A small contrastive audio-text model, trained from scratch: 33.6 epochs.
Rows from block 3 of the audio encoder of a small contrastive audio-text model, named by matrix and row number. Rows with one number belong to one neuron. Each number is 128 + 24 x the weight over its row's rms, rounded and kept within 0 to 255. All counts start at 0. Numbers have three digits each. After the name is the row's rms in percent of the matrix's.
After each neuron's rows are labels from the 100 clips, of 14976, where the neuron reaches its largest size: "strongest on" is what is common among them. Only what is clearly more common there than usual is listed. The data: read English sentences (LibriTTS-R). In brackets: how many of the 100, against the usual share in percent.
# gate: first MLP gate (encoder.blocks.3.ff1.gate.weight, 384x128), inputs 0-127
# fc1: first MLP up (encoder.blocks.3.ff1.fc1.weight, 384x128), inputs 0-127
# fc2: first MLP down (encoder.blocks.3.ff1.fc2.weight, 128x384, transposed), outputs 0-127

gate.197 105:168071133113182142142104094132141120136146138096170104123109094106120120087134126158106160109105113157122169115086143113137131132125114148091118135136117155117134092113128155122122129092117105119168145205130196108155121147136124139107124100116136161169116132082153099114161123127121111161123140130124149088135122128144119095114147091130132117079112155125088137132119181119150127137116
fc1.197 095:088131152136126139143105100121122142135140146183110122147140140172106159131134123147139138109123135104121157131124101111197147107120142104146133155132113132105202161119076110118094105111163160130098136152137093125146116134117145118122127150123158120153128105146090085149191157106117100142120125173123098130079120108116140132135086121119144089116158114112196126092123117142126132152105
fc2.197 106:153135147127139133136124160135159118149111167123122129109133149106142112155124141068097130114131079138157089118129113078142120146111151126126141128139115156078145135170077178111166113164154126119060090119111078126134144148118081153142140098093132095155107138135115089152151131102136110160136175113097130131132126105135139149111165134126122134118190150121121131110106132138126127082137
strongest on: voice: male (92 vs 47.8)

gate.127 087:177122129185138106117120118137125115116140085125146118140129128103138123070141149096122114135138119111139066119089141165117126131134048139110106134185136127134125103149125174168132115148084120141145118151092090068105147123138101162170110171126119156071107120124112123111148138096141120139129138118131155116138142159130128100121162109146104144173117150122129136133108119110146108107106
fc1.127 093:156106117083170147151122088150160121108115075154119137147130127124129118112122124214114151139141130127102115147116128174143131100138081150080120169167144121139124103174164099145113147126135094135138179105127167100144129103099125128086119150131102155132137113141114128116125117138091188121076139131156118125096086130108132118098127107136136123176110113139120118140135110100134141150137
fc2.127 088:085107100160180129092136149191107134140121145141120136110140072115116105084125091160151142119166102113110141116141109108103147139109096116143133109118066088124125150158125140132149119103139139138125169182147083158123100158135135131105143142136118108116127140125135137110170119143167125112141109157175164106089134133106113156127146103150099146110186081139111125140116128115128118153133
strongest on: the word "was" (37 vs 15.6); the word "is" (26 vs 10.4); the word "as" (25 vs 7.1)

gate.351 105:113136106098145112123130170137183116172125130134142138095143126128140103099135118135108097114092073103126149167104148079127140095142117114142165123117128106161133131107128136148086115140115083113192077180115128136149145117124145080131130118201166133152147118138166148114127116125096112176151157141129126148134137137086116146148116122098138133121089134143104120141158145128129114111089
fc1.351 101:126153156119107091144122122136123147116113160118134143164161122113104163138113160089159144142130134136142095072144124182156103147098137142128099128153128187159125131124117103104098125133135177136117137176101091124103111166108133104140135172107135120114096112127073127139147106145132121086112079159099100117125132133162140137127139087146135104166138158127129114088072122130102110132171
fc2.351 100:159119132107092140144140128166173125154150121110140087154153130148071090128121140128083146131131122143118079102146138129128107113161166122129147163121133143124147105091082127133211136126131129120142108150125103163096111148123120121164125137100126124128123146139144124095118149102148080147169161115098162155114128082122121157114119121113144169120169134115148089089175113169126132124129
strongest on: voice: male (83 vs 47.8); the word "said" (34 vs 9.9)

gate.97 094:117082157150113132149136148174140182138113135102181084147161177136153126125114149112082119109115101103164089114132153134123115109141158100153157107132146114121106146142113129163115120132170124175126097144068148137104124100100120142114127121119136134099153108145127119097125129133142130111103093139096152166135092121132150132138128127167142100146130138133170071151147106193124116146106
fc1.97 098:096159138122133118158137086130125133147160150149105118172093134114124106132100151109097093109172124147076076143115133111137115166141126125116095113147125144126120154167137116115097126131135156090171118129135123107152110122146137179144155102117170103161059165152130159140135154127136135118156112130146083142095140120141094116133144177130142138171117113097130174138091149097115142159119
fc2.97 105:084124118089125132107179102136162100125098143144169126105105109161140109150143171132103145115131095150167142137126121150121139143138117157103134107118107103086148091103153099165110062102088132099106100121146141084124124153149133157136114164139097130128072132146091124098131148089110120119106125128112090147153132068102109107112119135153086142139091126114110108119100126144117128138157
strongest on: voice: female (89 vs 52.2)

gate.217 099:136143127116118122119121168088147126121127141126151144122157072106157057118156155117097136112139118114133152146145140134095147107180140130122125121140116153134103123109113149089165096130145113097111130112133149136128148178147125084180107116121155153149103139096178123152130113148129116116114137076100097138066167151154133118148148131100114157118094148082130143105177130116152167128128
fc1.217 097:116139154161103161142116107174109121129138182133084129104134112156151171080109151146183117130146133176119162148114125168096093096138123110125165125098117132130144154139125145134119163150107140109102088155109115149119120116160155101126130133159107113133126167140154152101103162183148140165116129157122132117093154123148150146142105129152097099130164113135144108110136165080124106141089
fc2.217 098:113110122205178119137108120129093125090092101086115115097162144169131118170151097109142133139142108148120157115121119143098138137124121168091119134140141160152135144145135107110151127121108137124115150119138095194124094137123127153113165098066106105112119122194128097130100139118139121114088134136143175090123101134145112127162141138138118127147128123083102081136102144134135110121138
strongest on: voice: male (75 vs 47.8)

gate.335 088:085121155134126157144133126168103116154144115113120119113140152140125123147111134087134127103088096135170206124119128101132151121129085103167120145135105117099080112096132151158152159143129204123159128142111156088129116143127074133160094121186091164131117143097124120119110145113132133093130125105102128131181135129119123092132136113123114140148122128144132112100132144113139066119127
fc1.335 092:115160130108129118171173156161140142138121083140160116116121121165109089151161130119096162118162138142134162121129160112102102132156172087171097128087164146102157166123138098123143145094137079139104155130159170128103112120102137116087156145134078109117138144122141126148121138132151122110129098141142109151124163139108155106122118154163128149152152107116110138061101118166123115107116
fc2.335 105:085107123171156190130153130105067107165097129109155121140130128152131129148095134126136141121135101125108151099155147097104088162150140140108099150134160136185096140140111151134145116113123159116068114121128090116124151132137167109104120134113115122151110106149130103109082155150098077159108079130130098137131119139135105108118121110165124184111146146151157133147143121144100159127130
strongest on: the word "you" (41 vs 14.3)

gate.64 098:172126126127154137116089088134133123123114096150133101178149132108127103098128166169093138136086087159117095130108107117109114071121127137112115162144128111131120123158131095153156135154120155138154099120134147084100103122119117142132101168103122164083153148117143115123103140121118177118125164125178100133106100133147173140102144070119156132154106126101132132147125109102173123150166
fc1.64 093:085129124083084119164098112126093136129131128172116124100100172124136114133162133140106115143125122108154188122145098109152147115140182141139106122122160121114159148116124123092111137082144101105111107107192144146164119172146172099097105120132138112112155140124131090133090131152110157144140148097132147112120139120136154138155165152099132151092111178132127126075100137136145155139131
fc2.64 082:095091149081088134133119119070159122127141126138135114157074170156127169155110136116109115187066135130124123155096142148145080071112135149140113129137171137135079131130151115143135154102144110113167100124146156100162125088109128142181167155120151103113130156123136118153167132098114119133156158141122120132140145137125106118170130147143154134141129134126107105132139144127124111168127
strongest on: the word "was" (35 vs 15.6)

gate.274 103:100163102140172112166092183148159115113098135131128090165069104149106098124147159152145143140125122161128139159148112116091170091123135075157090165153103121101150134143126126169104134108139138114093121130103153080170162168134121164156133133126113103130127176114171103124089136121109115112134109144134140116129131145113109106114132107124100156135123117111143118117165124118128154122090
fc1.274 109:121124168109152160198135113139109112137106116159124123117157121142103113154093118070154107161137110129096105155161114161153122112106095114146130121134095103141148103116116096132098128108153139140160112098112071139139125102105147124156152118194134170165123127119125149148159150133135138109171126160122118147145151133128112164135127170090093123144135137138096149099108162109112083156155
fc2.274 108:136147109136119122125139132102097162132124156093115167127172086109120117137125104173128114158157158131079121133123134125111119092123133125157105150113089163101096149168142121123137164150149161141106154152076065116086135163096127136115135119156134122092142178148097113099117125150108121155157110124141113107101107145139139164158171141137148131158146131174094109103132111132148094087113
strongest on: the word "was" (36 vs 15.6)

gate.72 091:104130154097135150138115146124158164126104123105124137090123144106136147184119154146110112189121138137120113133170159163117141123126181135113130122099164144126105132115151131132136185147122135109144128141183103136118151110129131097094151136103117090180069152137136117173107076104123086134125146098132107187117127148123145092130093146163142157109137119107120114142164110142105109127107
fc1.72 090:144127150142091103102113062117183091128107106108113133138154104116117146187114132154129116162130152147146089146172164131132085120098171114118132108116114089142121122117122133130161139127164145161106115111169117093101159115099183100149157135128125155144096158132116128135124128102102128110104121147092151109086097098126131084133115149152160125159129079137087137145133129132123111144140
fc2.72 091:162145069090137164181139147108151113115170133122079090133140116121112139095111147137131148084173144167127116131103113113141111112133141125164118098085108137155142123137115105103074150146108134128149108123142130114136147129089128146122178092153109105125115105145111123122109128157162124096088105110139118125106140122147089130132136103102111145165090170059119119115157120124100129163133
strongest on: the word "for" (26 vs 9)

gate.214 095:186104133151151119105147141131143134124145159133125097173120149119132090120121109124112153095132109161125102156141115093114071177126099089133168117100131141139076115098131131133102096113148114134142136173127131147119125138101118104135166059116176153115104138122142114138140132108125090138158155155105139125102142145135107139067160158152085126163143122147121083145137116121112099127094
fc1.214 100:178087127164106133137105142127141119127151127145162109136111127110125143110134124102102136128185117131146120109115095122168144185085076123110146070111152111164141143142140132106061111100145134123109134154122090130150124122145130095115108120109172145082102120154111116149149145097112101093130121165107143099074146125093119115125100142133126139196145123128151102140127126119094143104133
fc2.214 083:117148124105089149156142132138139135135145153099182106154138157110130109101150132098083131127129104156151139098137133124147101170128147103129155123117100171116144119139113149080116126129151122118153094125085160165145128142110169155193121119100108147118120110143134118115135171156122102105105157149078100102161176169144123138111129101170121143096129147109150150122075090156116119100119
strongest on: voice: female (86 vs 52.2)

gate.77 097:160139126157128152149162125150095126092161111113100106142121125137150129151124135148165163116095124178134117137144170108131189125085171084115120115122112108143092131134159133087139123138130128191146099157117159146097104108136140138135129154114106109164138141124102135119080114110106116151088163148109123075148096146117111128121107114118154150082106080127163128137156108159131157105125
fc1.77 101:083096140113103134147138151151149134131127162148113112118113113157093126136121171155143164140155144168158147127151129118112116124191138105115095105127157122056126130142118133127116154097124117075127117189122218123130089122147136111142133145110125163097115139101140120125120108167123149140100106152121110098105106134115122130096121158104090113146107116109143067134151129120143133136110
fc2.77 100:164106131094070129181124137148148133138096142120144184137137184172150127128159147109141153119096129101120176108124129149130068153100109141180144137120124092121153122071085148130107148129159125145157074101146147133139136098126151103087127111133166143087129144096141126144132107116103123134131128152101124098140108125111126111159120111124150140110149161124088157126146131118112091135118
strongest on: voice: female (85 vs 52.2)

gate.371 101:108133127186120175128125094119128114150125132099158147130105090119087138122132140101145084106142116141132082140143163152146129092127146120122102096101097157143154126153112130102084166141114111109151127163141133102133137120111088140137097086111151099143125141154153127172101134108170142144156139146103122132156158108093093147110177158158133140135136107183114099118133146083092085115112
fc1.371 101:125119119065093057116173141136171112139161130177158076173139161140141151128149122092123147149119146098134115145123148113074088123105152155153111158125123114112144146114136120108120109127159130139094140140137096150144170124143183120125130163132112119165159105126143153156137115138124115127124119173123133134105097132176095110109143151114116123129096144142143087123117076145126105126131
fc2.371 105:120105119139125151109133172129141108116102155140127081172123100160153096141115136133097149138103080129118100098123120119139173121126141140130123121123092143141109125107114152119159106167118131145085122139157114096145154104106176107111165175114118129124093071120136088154145111116144107108140113112127121123047136136083125091155115130101124123160193119135158143149134123133092139164137
strongest on: the word "you" (36 vs 14.3)

gate.290 095:097163142095114132118131185145106162146143114133197162097157145148134152090134098115148119130130123143107103129132152083116124121117103134138113120110095140124178143125161114139114180144142099103118151142122084099103125148115120130084149147099099094141101116117128091118103144124157144153123141124135107133139119123101116138165091114120114163161122100166114156185085099149142089128089
fc1.290 102:150146116112149121094116097139131127116115164122137114131123151129127088144106122142090160149165148135114111119141147154164109116167110111094134086103093147128228122119151118142111093145123126121083144136137116122111132100146144127098132119109187142126121088131160115108167120132140179135120119114092131135138106075139113133117127133099094138188086156136096160128144126133100104171124
fc2.290 095:151135093117097108146121162146137101138135125124062113152135123089143123109119144121148151145068117132156133138113144152109146119106081121130103143141111135109138131142107141097103136163141104081173131114131124140115112103151204143159155135134146133119141171155109089147141108094137133124114083103116125128102121139094110133153118121127119109103165149099123150147158212130105173145111
strongest on: voice: male (73 vs 47.8)

gate.341 104:140117135129143136150144155133119134144132155093136121093134135101132131104151187169121139135119123152133137123162115115088132134098135144103148110055117096171072105113112128174146139136129159132143128130125145137123106098135146089126132124115160168137073187133145161130109150111145109143122134107126103167132109108125112139142117161122144154161113090096123096121215126148118129145083
fc1.341 095:119138133135145103079095155118158144080109137127149145120124135096076166120110081106181132115101122111152116141120097109101136068154087129137128180123103136092125087116118112127132118113134125138157128133079131157123105132128100162104122147130127153089184097107144090091157137123122143128122150131164113154192142159118122135102109099138106142081141144144147102107135133128141143133144
fc2.341 101:121083126159121088118093115127114122124133113154137134145094157150149139097130147144171091168109158137077170137137147138117145125171084112115134129127192112139122138134143133138122120136103115153148142150128139107101164109107108103095099154182135127119171154100168141141121088138169140100112150156107120159134104134157133125128133128141142094063133118187120150125140119111153095117165
strongest on: the word "for" (27 vs 9)

gate.356 099:131141130121110123101093143106139105144119127086121128080116138114139115179122158166106143179125135160104136109151131147134126118080150132092122121076135118131073126138113128155123132137127140118121130153142125117121191150152113086093172139099122157164089144140117155149126119121178091170134152122139120155103087094135135089165136154161136125115112118117097155101143100183145128142099
fc1.356 096:165124165109113147101094099091116098155144131098130171122154106113149145183155149155109133173109135146111102105135124099160124130120134115102095118136120129115126129172110132139120138125112132126082131145154097124133120117147167080126152117108099112162096152133095102173114119089165135127113121131111131114085088062141121127145150184142161132166105117100114174141145149096139146131132
fc2.356 099:116119125085127129116146110120176114125098158141112083111133156109128135132145114178129129125121103150175103155130122127172110172094187138149110112101105133131117147123125130135143139137125139120119112086147068181143146103120130138096159113112124116115135101146106127121149166133081141122101102106117115117108132120125084140124152114050099132134096140075151183126152130128128171120102
strongest on: the word "for" (27 vs 9)