python train.py --noise_aug=0.01 --vocab_size=32 --embed_dim=256 --encoder_activation="swiglu" --text_encoder_width=128 --text_encoder_layer_scale_init=0.01 --init="lecun_normal" --eps=1e-08 --steps=4100 --final_lr_fraction=0 --warmup_steps=120 --adamw_weight_decay_other_params=0
Rows from block 6 of the audio encoder, named by matrix and row number. Rows with one number belong to one neuron. Each number is 128 + 24 x the weight over its row's rms, rounded and kept within 0 to 255. All counts start at 0. Numbers have three digits each. After the name is the row's rms in percent of the matrix's.
# gate: first MLP gate (encoder.blocks.6.ff1.gate.weight, 384x128), inputs 0-127
# fc1: first MLP up (encoder.blocks.6.ff1.fc1.weight, 384x128), inputs 0-127
# fc2: first MLP down (encoder.blocks.6.ff1.fc2.weight, 128x384, transposed), outputs 0-127
gate.62 092:164120166120138145144114144155117147122148098179163107142135111093133102163121078085177139140099118130087169154139136119113169150164144087134116120128118130120124137123141090184102118082147115137123196138157132090113138087080133118141133155132119123110111099116149111157145143143125128135093098123102086173126152104114132121112108106116112149125138158162095139111131133091131118135103
gate.63 092:098123154129143110130115122162125146125153099121135135162093142115078121097158128108113106125119106183139131077129107112135145133092130113120134153118087150127139120143109095102125171102157135115160156091106180124136120098145136139140161112116120116126149113124106135107105163174159124081131111165093181143145139122053115135129146135151132159102128161138174139103127077116123111122167
gate.64 093:140112127122115117140120150136106115111105130155118104170103168111103170110137139118117108094102075120142160095146090115132097132162121164143147121110117113124089142180110045149118133135129109121121141120169122131124088091135098134152137111117131154132136108115122087143136136104149134150169131144171158076125108116101085088126080133112134148107145145140123130130155090082176148134119
gate.65 104:100130146114158160118156110128143186120115179104086091156130095102073147133113162106107113131143114096120143085141117125136098107150142125150120099148119128143127126082157157128135130152094132157168092154113147113135092107123105106145145193137127119128145122133127089133119131172124075101122110144135114146158157114138141165113139148106146127171185107100140138116108146106128118174138
gate.66 105:134119122135153122118175085133125156125095169137103151086111104165192148152136149095094108118124114080121107103122137137123166119143172117134112139092098115088149099121112144147137174134130121171080120123110104129132143147182136119127130095151134139099145101119110159122120138189122115127127097125120142116113110116162130100140160139095137111120127089101126152087153151161121151117077
gate.67 101:104154121134136124084118158158126135103133133166119138075172158092145100110104144133110140142103127117096123148147134145067137159087082128110138110115136109139125086148088134091147105102141112104133125103130102153089119118137140115111150084142160081120142160130109130113128143119130118110124096137130173158134121112174140125122157183109092138101126114138116103179188169120143129130113
gate.68 104:139102140142153127116149115120127157127071125127141106122103168128141107165133135158146177113093154148134155157109124138084137137108136164127137094136111090099155181133142084139118124121105108087111114084170140100139157058138106146112132134138109121150139097150105135123166135152136103098152123128119124122113129102074124154145126127108112113171063152169105130154114120093131156141142
gate.69 092:175147146085179131102193134115129123142153096093126153168128121155106133120138118128135122093113152130078119124105111073098132085114109133095100105107150162164152082101147111135141128128111131121094148136120125110136165133150130136165145147143097148148096144137103130088104110120107110115158118129161122094143073131147149149142095105149139097124124142080105113154119120138100121078141
gate.70 103:118124130123142160114140112189109073146116126099121132077107137086130142141141123172117143143120126178157111120138133116160113154100124115152115149093117153168136188118105166136091134120121169068125116135114088123119114156104124139073173134093150122146130117167118109152145144149089140112129150094119084113103098107155130105162131129147093123114145130093099135152113130124131115158127
gate.71 099:158121137124181116123132116165136126142134116149145165163102126148143139122148096130129133110112103157119125087121109126141093119173105105079095129172139149141144121127096122113094112147100147097108157155102116102121115114144130142128106152108120108189180110121125096126204114156110087106134133130065118113132129150104127112122122111143123091129091174121122182149131133093120121168141
gate.72 123:089131087119092107127138113167114108119141132152112105111147123133134091115104102122101152121127126124120143097148124148160090130106136167160121118115155165113143129146125157120142074104137158140119113110137108153145193148146129115125125158148157135159103152137151153172135102128148172118132078145108114114107101111119102099159188136105141101052104118098158158113101147166123114110118
gate.73 098:127101132175127147108077141133137123109173126126056120111095120129130139163116121122158140093136135118124142120132144099130176130097114134108135086142154139176111170129155158131148144107113144115148141083138108111147070156107098072139087095181119140118127087155103111163116130142160148135147179122156164124110133128138130109097151086136121137116116097113147116149125125096138130117143
gate.74 094:144137091114130112080146114127121133115120139145090134133131164131086148133173146137126088155140127126125120134154166089117134110135142117163094130105141135157106134102133142150124119142140112161117093095108088146098183142104102143127107145181095123131144112111123162102140123101133145073138147129123162150115147155169125101166138101101110087096129087122100141149128116167208110146144
gate.75 114:144187111133117138163161096095103127116106128133115142164159096144118116094081143135114124140133129159136088091139142125142154148137114079118115110132151094106134165095146123110138132146139138124112152136120204115113154145155102142131093161144125137097185145130087164126089115137129067117109085106111104112116155158132168123117115132127106114124142129115125153121172126141113174163120
gate.76 089:139120144129125104118139146168130154156148107149160109134149104138144166131117104179137170134100118171134103143142107132150114162152135119146172103150101096133144118123163181120143135164103147143140092144132121116130147147100122133100131095141133124153082124069143139194121102121172165114148088164178145137145112116104123173196130116113117109153117115129140149129148105135119103149126
gate.77 094:141117149111110132135167091118115118133102156094111122122167112166140154119170151147173089094114127132158124133095101133165113185123117119138135165096132077119118106173121089120105161135120132135131163116169117142092097104067148124093137120150136113140136103131123178129167148131178121135125126143102139160150157151114123106140142133121164104156139111147105143156138172122127087129161
fc1.62 099:135128122136191126100140162129173072135140108092129116129122097143103159135126157104142175100156123163147176123114123095129134131140148129139088084121120144134096103102102137127148127089111159102159135133138158120133125184155115077117105138114091132134145142103145090109152133115112143093148102108120130135166123181100096123134131147100138079113094140127147104099140137100130079112137
fc1.63 096:105099124106096114133112162118154156157094154105122138113175119108118128169128143125132109116083153168115117113134133139126124165113130127147126115122173112164131114143141105146101167130159147127138140090184143167101142126110121116115123181095087125082142096134136133075121153084119157132103145124116175127136108109095062102139123104106119153168116121141167116118104167132110151107143
fc1.64 091:150127108152094125169108162069164120110124138146135110129176113120110138131096152108132127121144108125113140134161107134100135132114105138168153143108133104103139115118147099152104114132134118119109149093097095140111106109097166110146164097126110131150085170088138131141129190150149140094104147158126142149090159112079112088123138141146120184114086129169157113135124094110112111114082
fc1.65 098:127146140151137113112111132104138118123126126152100101109155128129115145121145130175140178187128136150139162163114132150118115188101138115103142139135116142111142112160087078120099098140133136128117193165148104135141134122104134156150116136138190120120115156091119133105149156112143110064167116128100098150144142118103140135156116098150126089116162130079113069123142102104138146110140
fc1.66 116:132124112097169143092112150132160162133100120138139141084144096143180179139132098112145132102099108116103126138131146163107145127087135155128143093109093113083111118149118132121158102165184128146123137150113108130130167156151139158130120109111119091111112152130120167127148132100131124166144119157144089162102064106169163113112108120083141141101117152083143136155105121114154138136106
fc1.67 096:116093156148078155122083106137122138153106142120126100146114130119136147143107089168128168123138103141099104148134128159193125105144143134123110125108141140110130145148142099099090109126147159108152128154081172115140172172130078184105155160117077140152127159148121144072147126114129092146128112113092142156130144124110149129137093116151129149143132099115128102097148085126157123128119
fc1.68 106:097116165144117154149105115134186137112094148128104115120141141151123152152135167135094142139092129152143115178117112176097119140128139141133146124155140143068177179128123108130130120107119154094152080138168095123156126140104126113127079134191088131131101117144127154138139118161129080067145104160154116126108151126099144106144118119129127100118101125163134089113130123108144127116147
fc1.69 096:078141143103088110136133145177165118140132159125131119128145089127152138166103092122122125136149083124137130123134130157131126157150161142149115128157095116127191122146105100133136097171128111112150163121137147153130147105151130152071133140150110112137086133107164133105081111191117139112103130101133062115083137123172155097148133151076124154106121142131123105119115136143128128100134
fc1.70 100:116083153091108160151157144181095103121142110152099085114113164101110121141113105151131129140114138170137122097144112114124098138086111129117121134128143171164120167112146130154142166130128164091111156135096058124101117110085100116116171107079160117149129104166152133146124137116119136142146101127139110145119162091135142145173096126110140119137125157105104163150100132114148102156121
fc1.71 103:165154135179150140140173142087147110133125128064113093138141108089142097100129154152128120142152137110171136113130165153110108141094119138135125104113118045108115110118127123125141143105108091157103115115128159116145135135133176159150103149145104147103084122115131115123073100153100124113091118122116157119142124130136114118142167132131125187121142100166157122149150109143106135092101
fc1.72 115:137131130118146139161145137168102135090146103140120136129131174117146131142128130142124125113086124143116140112132149116088159153124105106141105162109124130122087177110144122070116146111147105109145098107097159146116060124119159142105143121118146142107125129113114108097157140152081099116083124164144154125158136131144099160137092122157132125069149134090149069151172075104116139142113
fc1.73 102:077109126126081157112088109135158131109145140135079117128094116166093116115121148115172148120138153094153143107116129149111113078106171146110115098121126147124092116133107161126089142150082133100147106118134099111158109155080089131158097106092140127106152119168104101164156145143157112123117118119112161131136127088149144124116159148113120091180129101085138138117145137090115139134142
fc1.74 092:087117106088118120105123109163084147076104137142084136153126122100108153116164147083150119108134136132129108162167150161161118133167145139135085141091120150088139090167115104155139123103150096137120151134132095131126146145123120112148099128111106115155104128118111134114123084116123152123114137107137169145121158192120103113166139121141133073153136128118130145109079136140188123163124
fc1.75 108:138116136132099159096130152116123119140170108139132122134092145178125102080100144145120158144152115120165114146115175109130077099143133100153115120108143079117115165108138158158072175124131092141151114087129152143129156122134141159109125126088128143120146156127150125080122097127111104113134101120136144118119090145099126106108107135083130127116159118069143142129148163134117181107080
fc1.76 093:099112116171134156109104118095143088159109123123088115130119099137123122177119127145129085147105156116130141121157127106183107185144103134114076128146159128178145150147149114118121106185149151129128109140159118130146120099116120153090117131132106117135102154103188108140116077089150136143154090137158113164109116129162120159138127117105141139124117090129108101132101139118176108133156
fc1.77 102:161142137144140099116111145102151141149140146064108129160163111122143150140143148156137151149157112122142099123122098115152118141068120126136111179155091122130123136149113138100126130135196156145129154117147121090153124115112103086152114158097138119101090134118131097140093121149108119124165151123106110161135105156068095123122144180090073145159156172136127109115115115119119123110113
fc2.62 092:126129104089128094152135136095086124111173124067151141120164118134155170087135151127125132151150147178128133160098129135149095152136102128117138083146158115104101104148125158098116093129144155104127160114145061115091162133153147107121131092102131109154105167150121125135131111127116099131132117051176134126121106139083147101107122124114108125126115111142128117110149145142101100131144
fc2.63 104:140118137127159085114115136121105132122169124071114131115150154114104103150123116115174146112148114153101123137121115143160116148114131121088078108117117193136170176141128148105136142172139097149130126129111115200146125102143163130123069113118125161138128123150181118141118145118148131134144143155098098164160123133150109078136120104121116113122186117117110104126157133116139098161099
fc2.64 095:123140105151157100114094120127113145130164122131152135146128140126117083135096130105146153117147140123103118129134125138149117111129125141089013133102067145117145170145115099153111145126096095146132166115152140211150140130157112164108106135117114134123111141157141135143093073130143145148068144109137124122141134116141135107136115146135086121134141138125113113153102111109160107123133
fc2.65 110:115158113136151142092155125136143089132140103154105150133144161125094058139126134112158117141094090115092115150121092136135125147077117133158119110104146120160141095133132152092095092127147154178097117116147187138104154126119119106183151140152107136157103117135100135093133125140131124102169160117103144156106095103126121109089103133108122102119085138137117111117103125095110153113174
fc2.66 105:121131099128136159166144127130143155123171120188107138106166128152147136147150120061126110151103068132123117139117110154128129121095088137165122145121153127103125122143125139118203178139143130135130091157179139120165118119154155112138115090131125150110113126118122119126157170121118147154183110158123130126121120080142183096094151132102148137134123109121149139120137122131123101174098
fc2.67 099:118113093163117146098112127109184107188104073139142132125093169119145132096113143140128118112158126121154118123121122105108135162137153176146133122135159125152102115121128052157101163131135163156114156155112143117109156185110083093137153106119125124133135115158097160141110111096146098143128151162110152135140120140083151128147144151127140127136137108146123132167119145105155086135164
fc2.68 113:114137166120152143135104146123110153129133130125149120145126180143179165133162101144094149106142136137083112131131177106097122136116127146122129114165122085144116134154135123130066142104118109161092141118105107155168173099165103151113116111131130150157132118128149130131080090150162105121099053098133125105131141122117090164115106119111122092124100109165142121148111144116129125069126
fc2.69 093:129162153061124125150139150149126176118120113119141070166155135176113173106136133129122176105150118153085094143131112152137127137140109129149155135110108141105144152130121092129162157115124130132146154120121145100167144083137124136109124045125120116140134080075124150124105155152134117138119118131150136144125109097125118165147142148127113131121168118170105156098146150125079135143151
fc2.70 093:123138151109106092175136126148137156161169109060153125099161124116139087142101090153165103102153140148128136146118152107182105121167124141133137113114122136160126125126136095119114093132130129123113152121182149114125101154096141112124179105147122089137125110101103103119100106120124137108132091149137169137137075144159130138131131146107105157135130127129154128194168129161129112134078
fc2.71 081:115119064160139122071108124125164127130118144139136134168109145123078128110127194165122145131132140108140135123138170135082150145119147148148161151111117147133146141107126133146118153114112101126154104142065151179128093117161107161155103168148123106116169121066146100096184145149143132132121112166118108139139099140135130106124104099142108112149094104111133105140121108113121149148125
fc2.72 128:127145093107116137143132130113104141124150125081154121080081125110157163091143174118100124136130106069121100132147152127138116113139132128116140146111130118133135174128120151104061127119121138084120091161147139129103047098162177125101111120152144149123119098115158091128130133154125111151126123126137113126137110152159120096124091158166109151128112124121120074146117126141133161114074
fc2.73 096:127120106146136097150095133138149175097139141124090132088120140158128110103097103132198108105130157143125138097131128115128172147117121153140151110152126099137159146147117151148142141096119126131163154148117145118141086152083110116107083101131107153155101095080144121095101129090106125143102118136101093130119143108148104112186161120137174102129132108079110089126152128091120129152101
fc2.74 089:132120145113139142159113112175147102154094133130110114168134124124083147124127152133172121089128131153149117152117109119161097125081156121124129133131166104137149129145143101143118144135112123145073159122095155153094093116097141121102127123133157171114154099121120157105159111147082092144172136101090084067168100131148132156116155165117137076117124128114144132088108118123153122126097
fc2.75 115:130124131133142128138118103123145087159128141135152148133152132109119146122138099112093167136150082117141116126134145125137167114102136108091115119096128115124136194086130196127185146139156093137133175091130129133127104123120120166154068152136152168121134139138163063115155109132114102157097091135142108146118137149144139106137123101114088109126151115091156166130138128113105144134080
fc2.76 093:131117121150141168083101134092116100138197121065125114130149136127131117152100127143121132079141116112128151113113182085154138133137106113118093124142134174147139154117128147126135105147126130155139196111119084156159155122115134114124111134100122139139124141136168122147111142159137110122134093143130140160140106120127120083157139088094096047129114134147140133127144139144128137128189
fc2.77 107:107118097093148142114112113080100142158198079074128155138120149156122161155102098110117089132097136138138114135131133144159142097170111150118146104155153143132089124136144136099153100145150097128155126114148135119121129150126128110121130121120122084166116079129145083100120120117137121135178134148167117174135109143098088105151148120166157166132141097094141076115138127137119136127127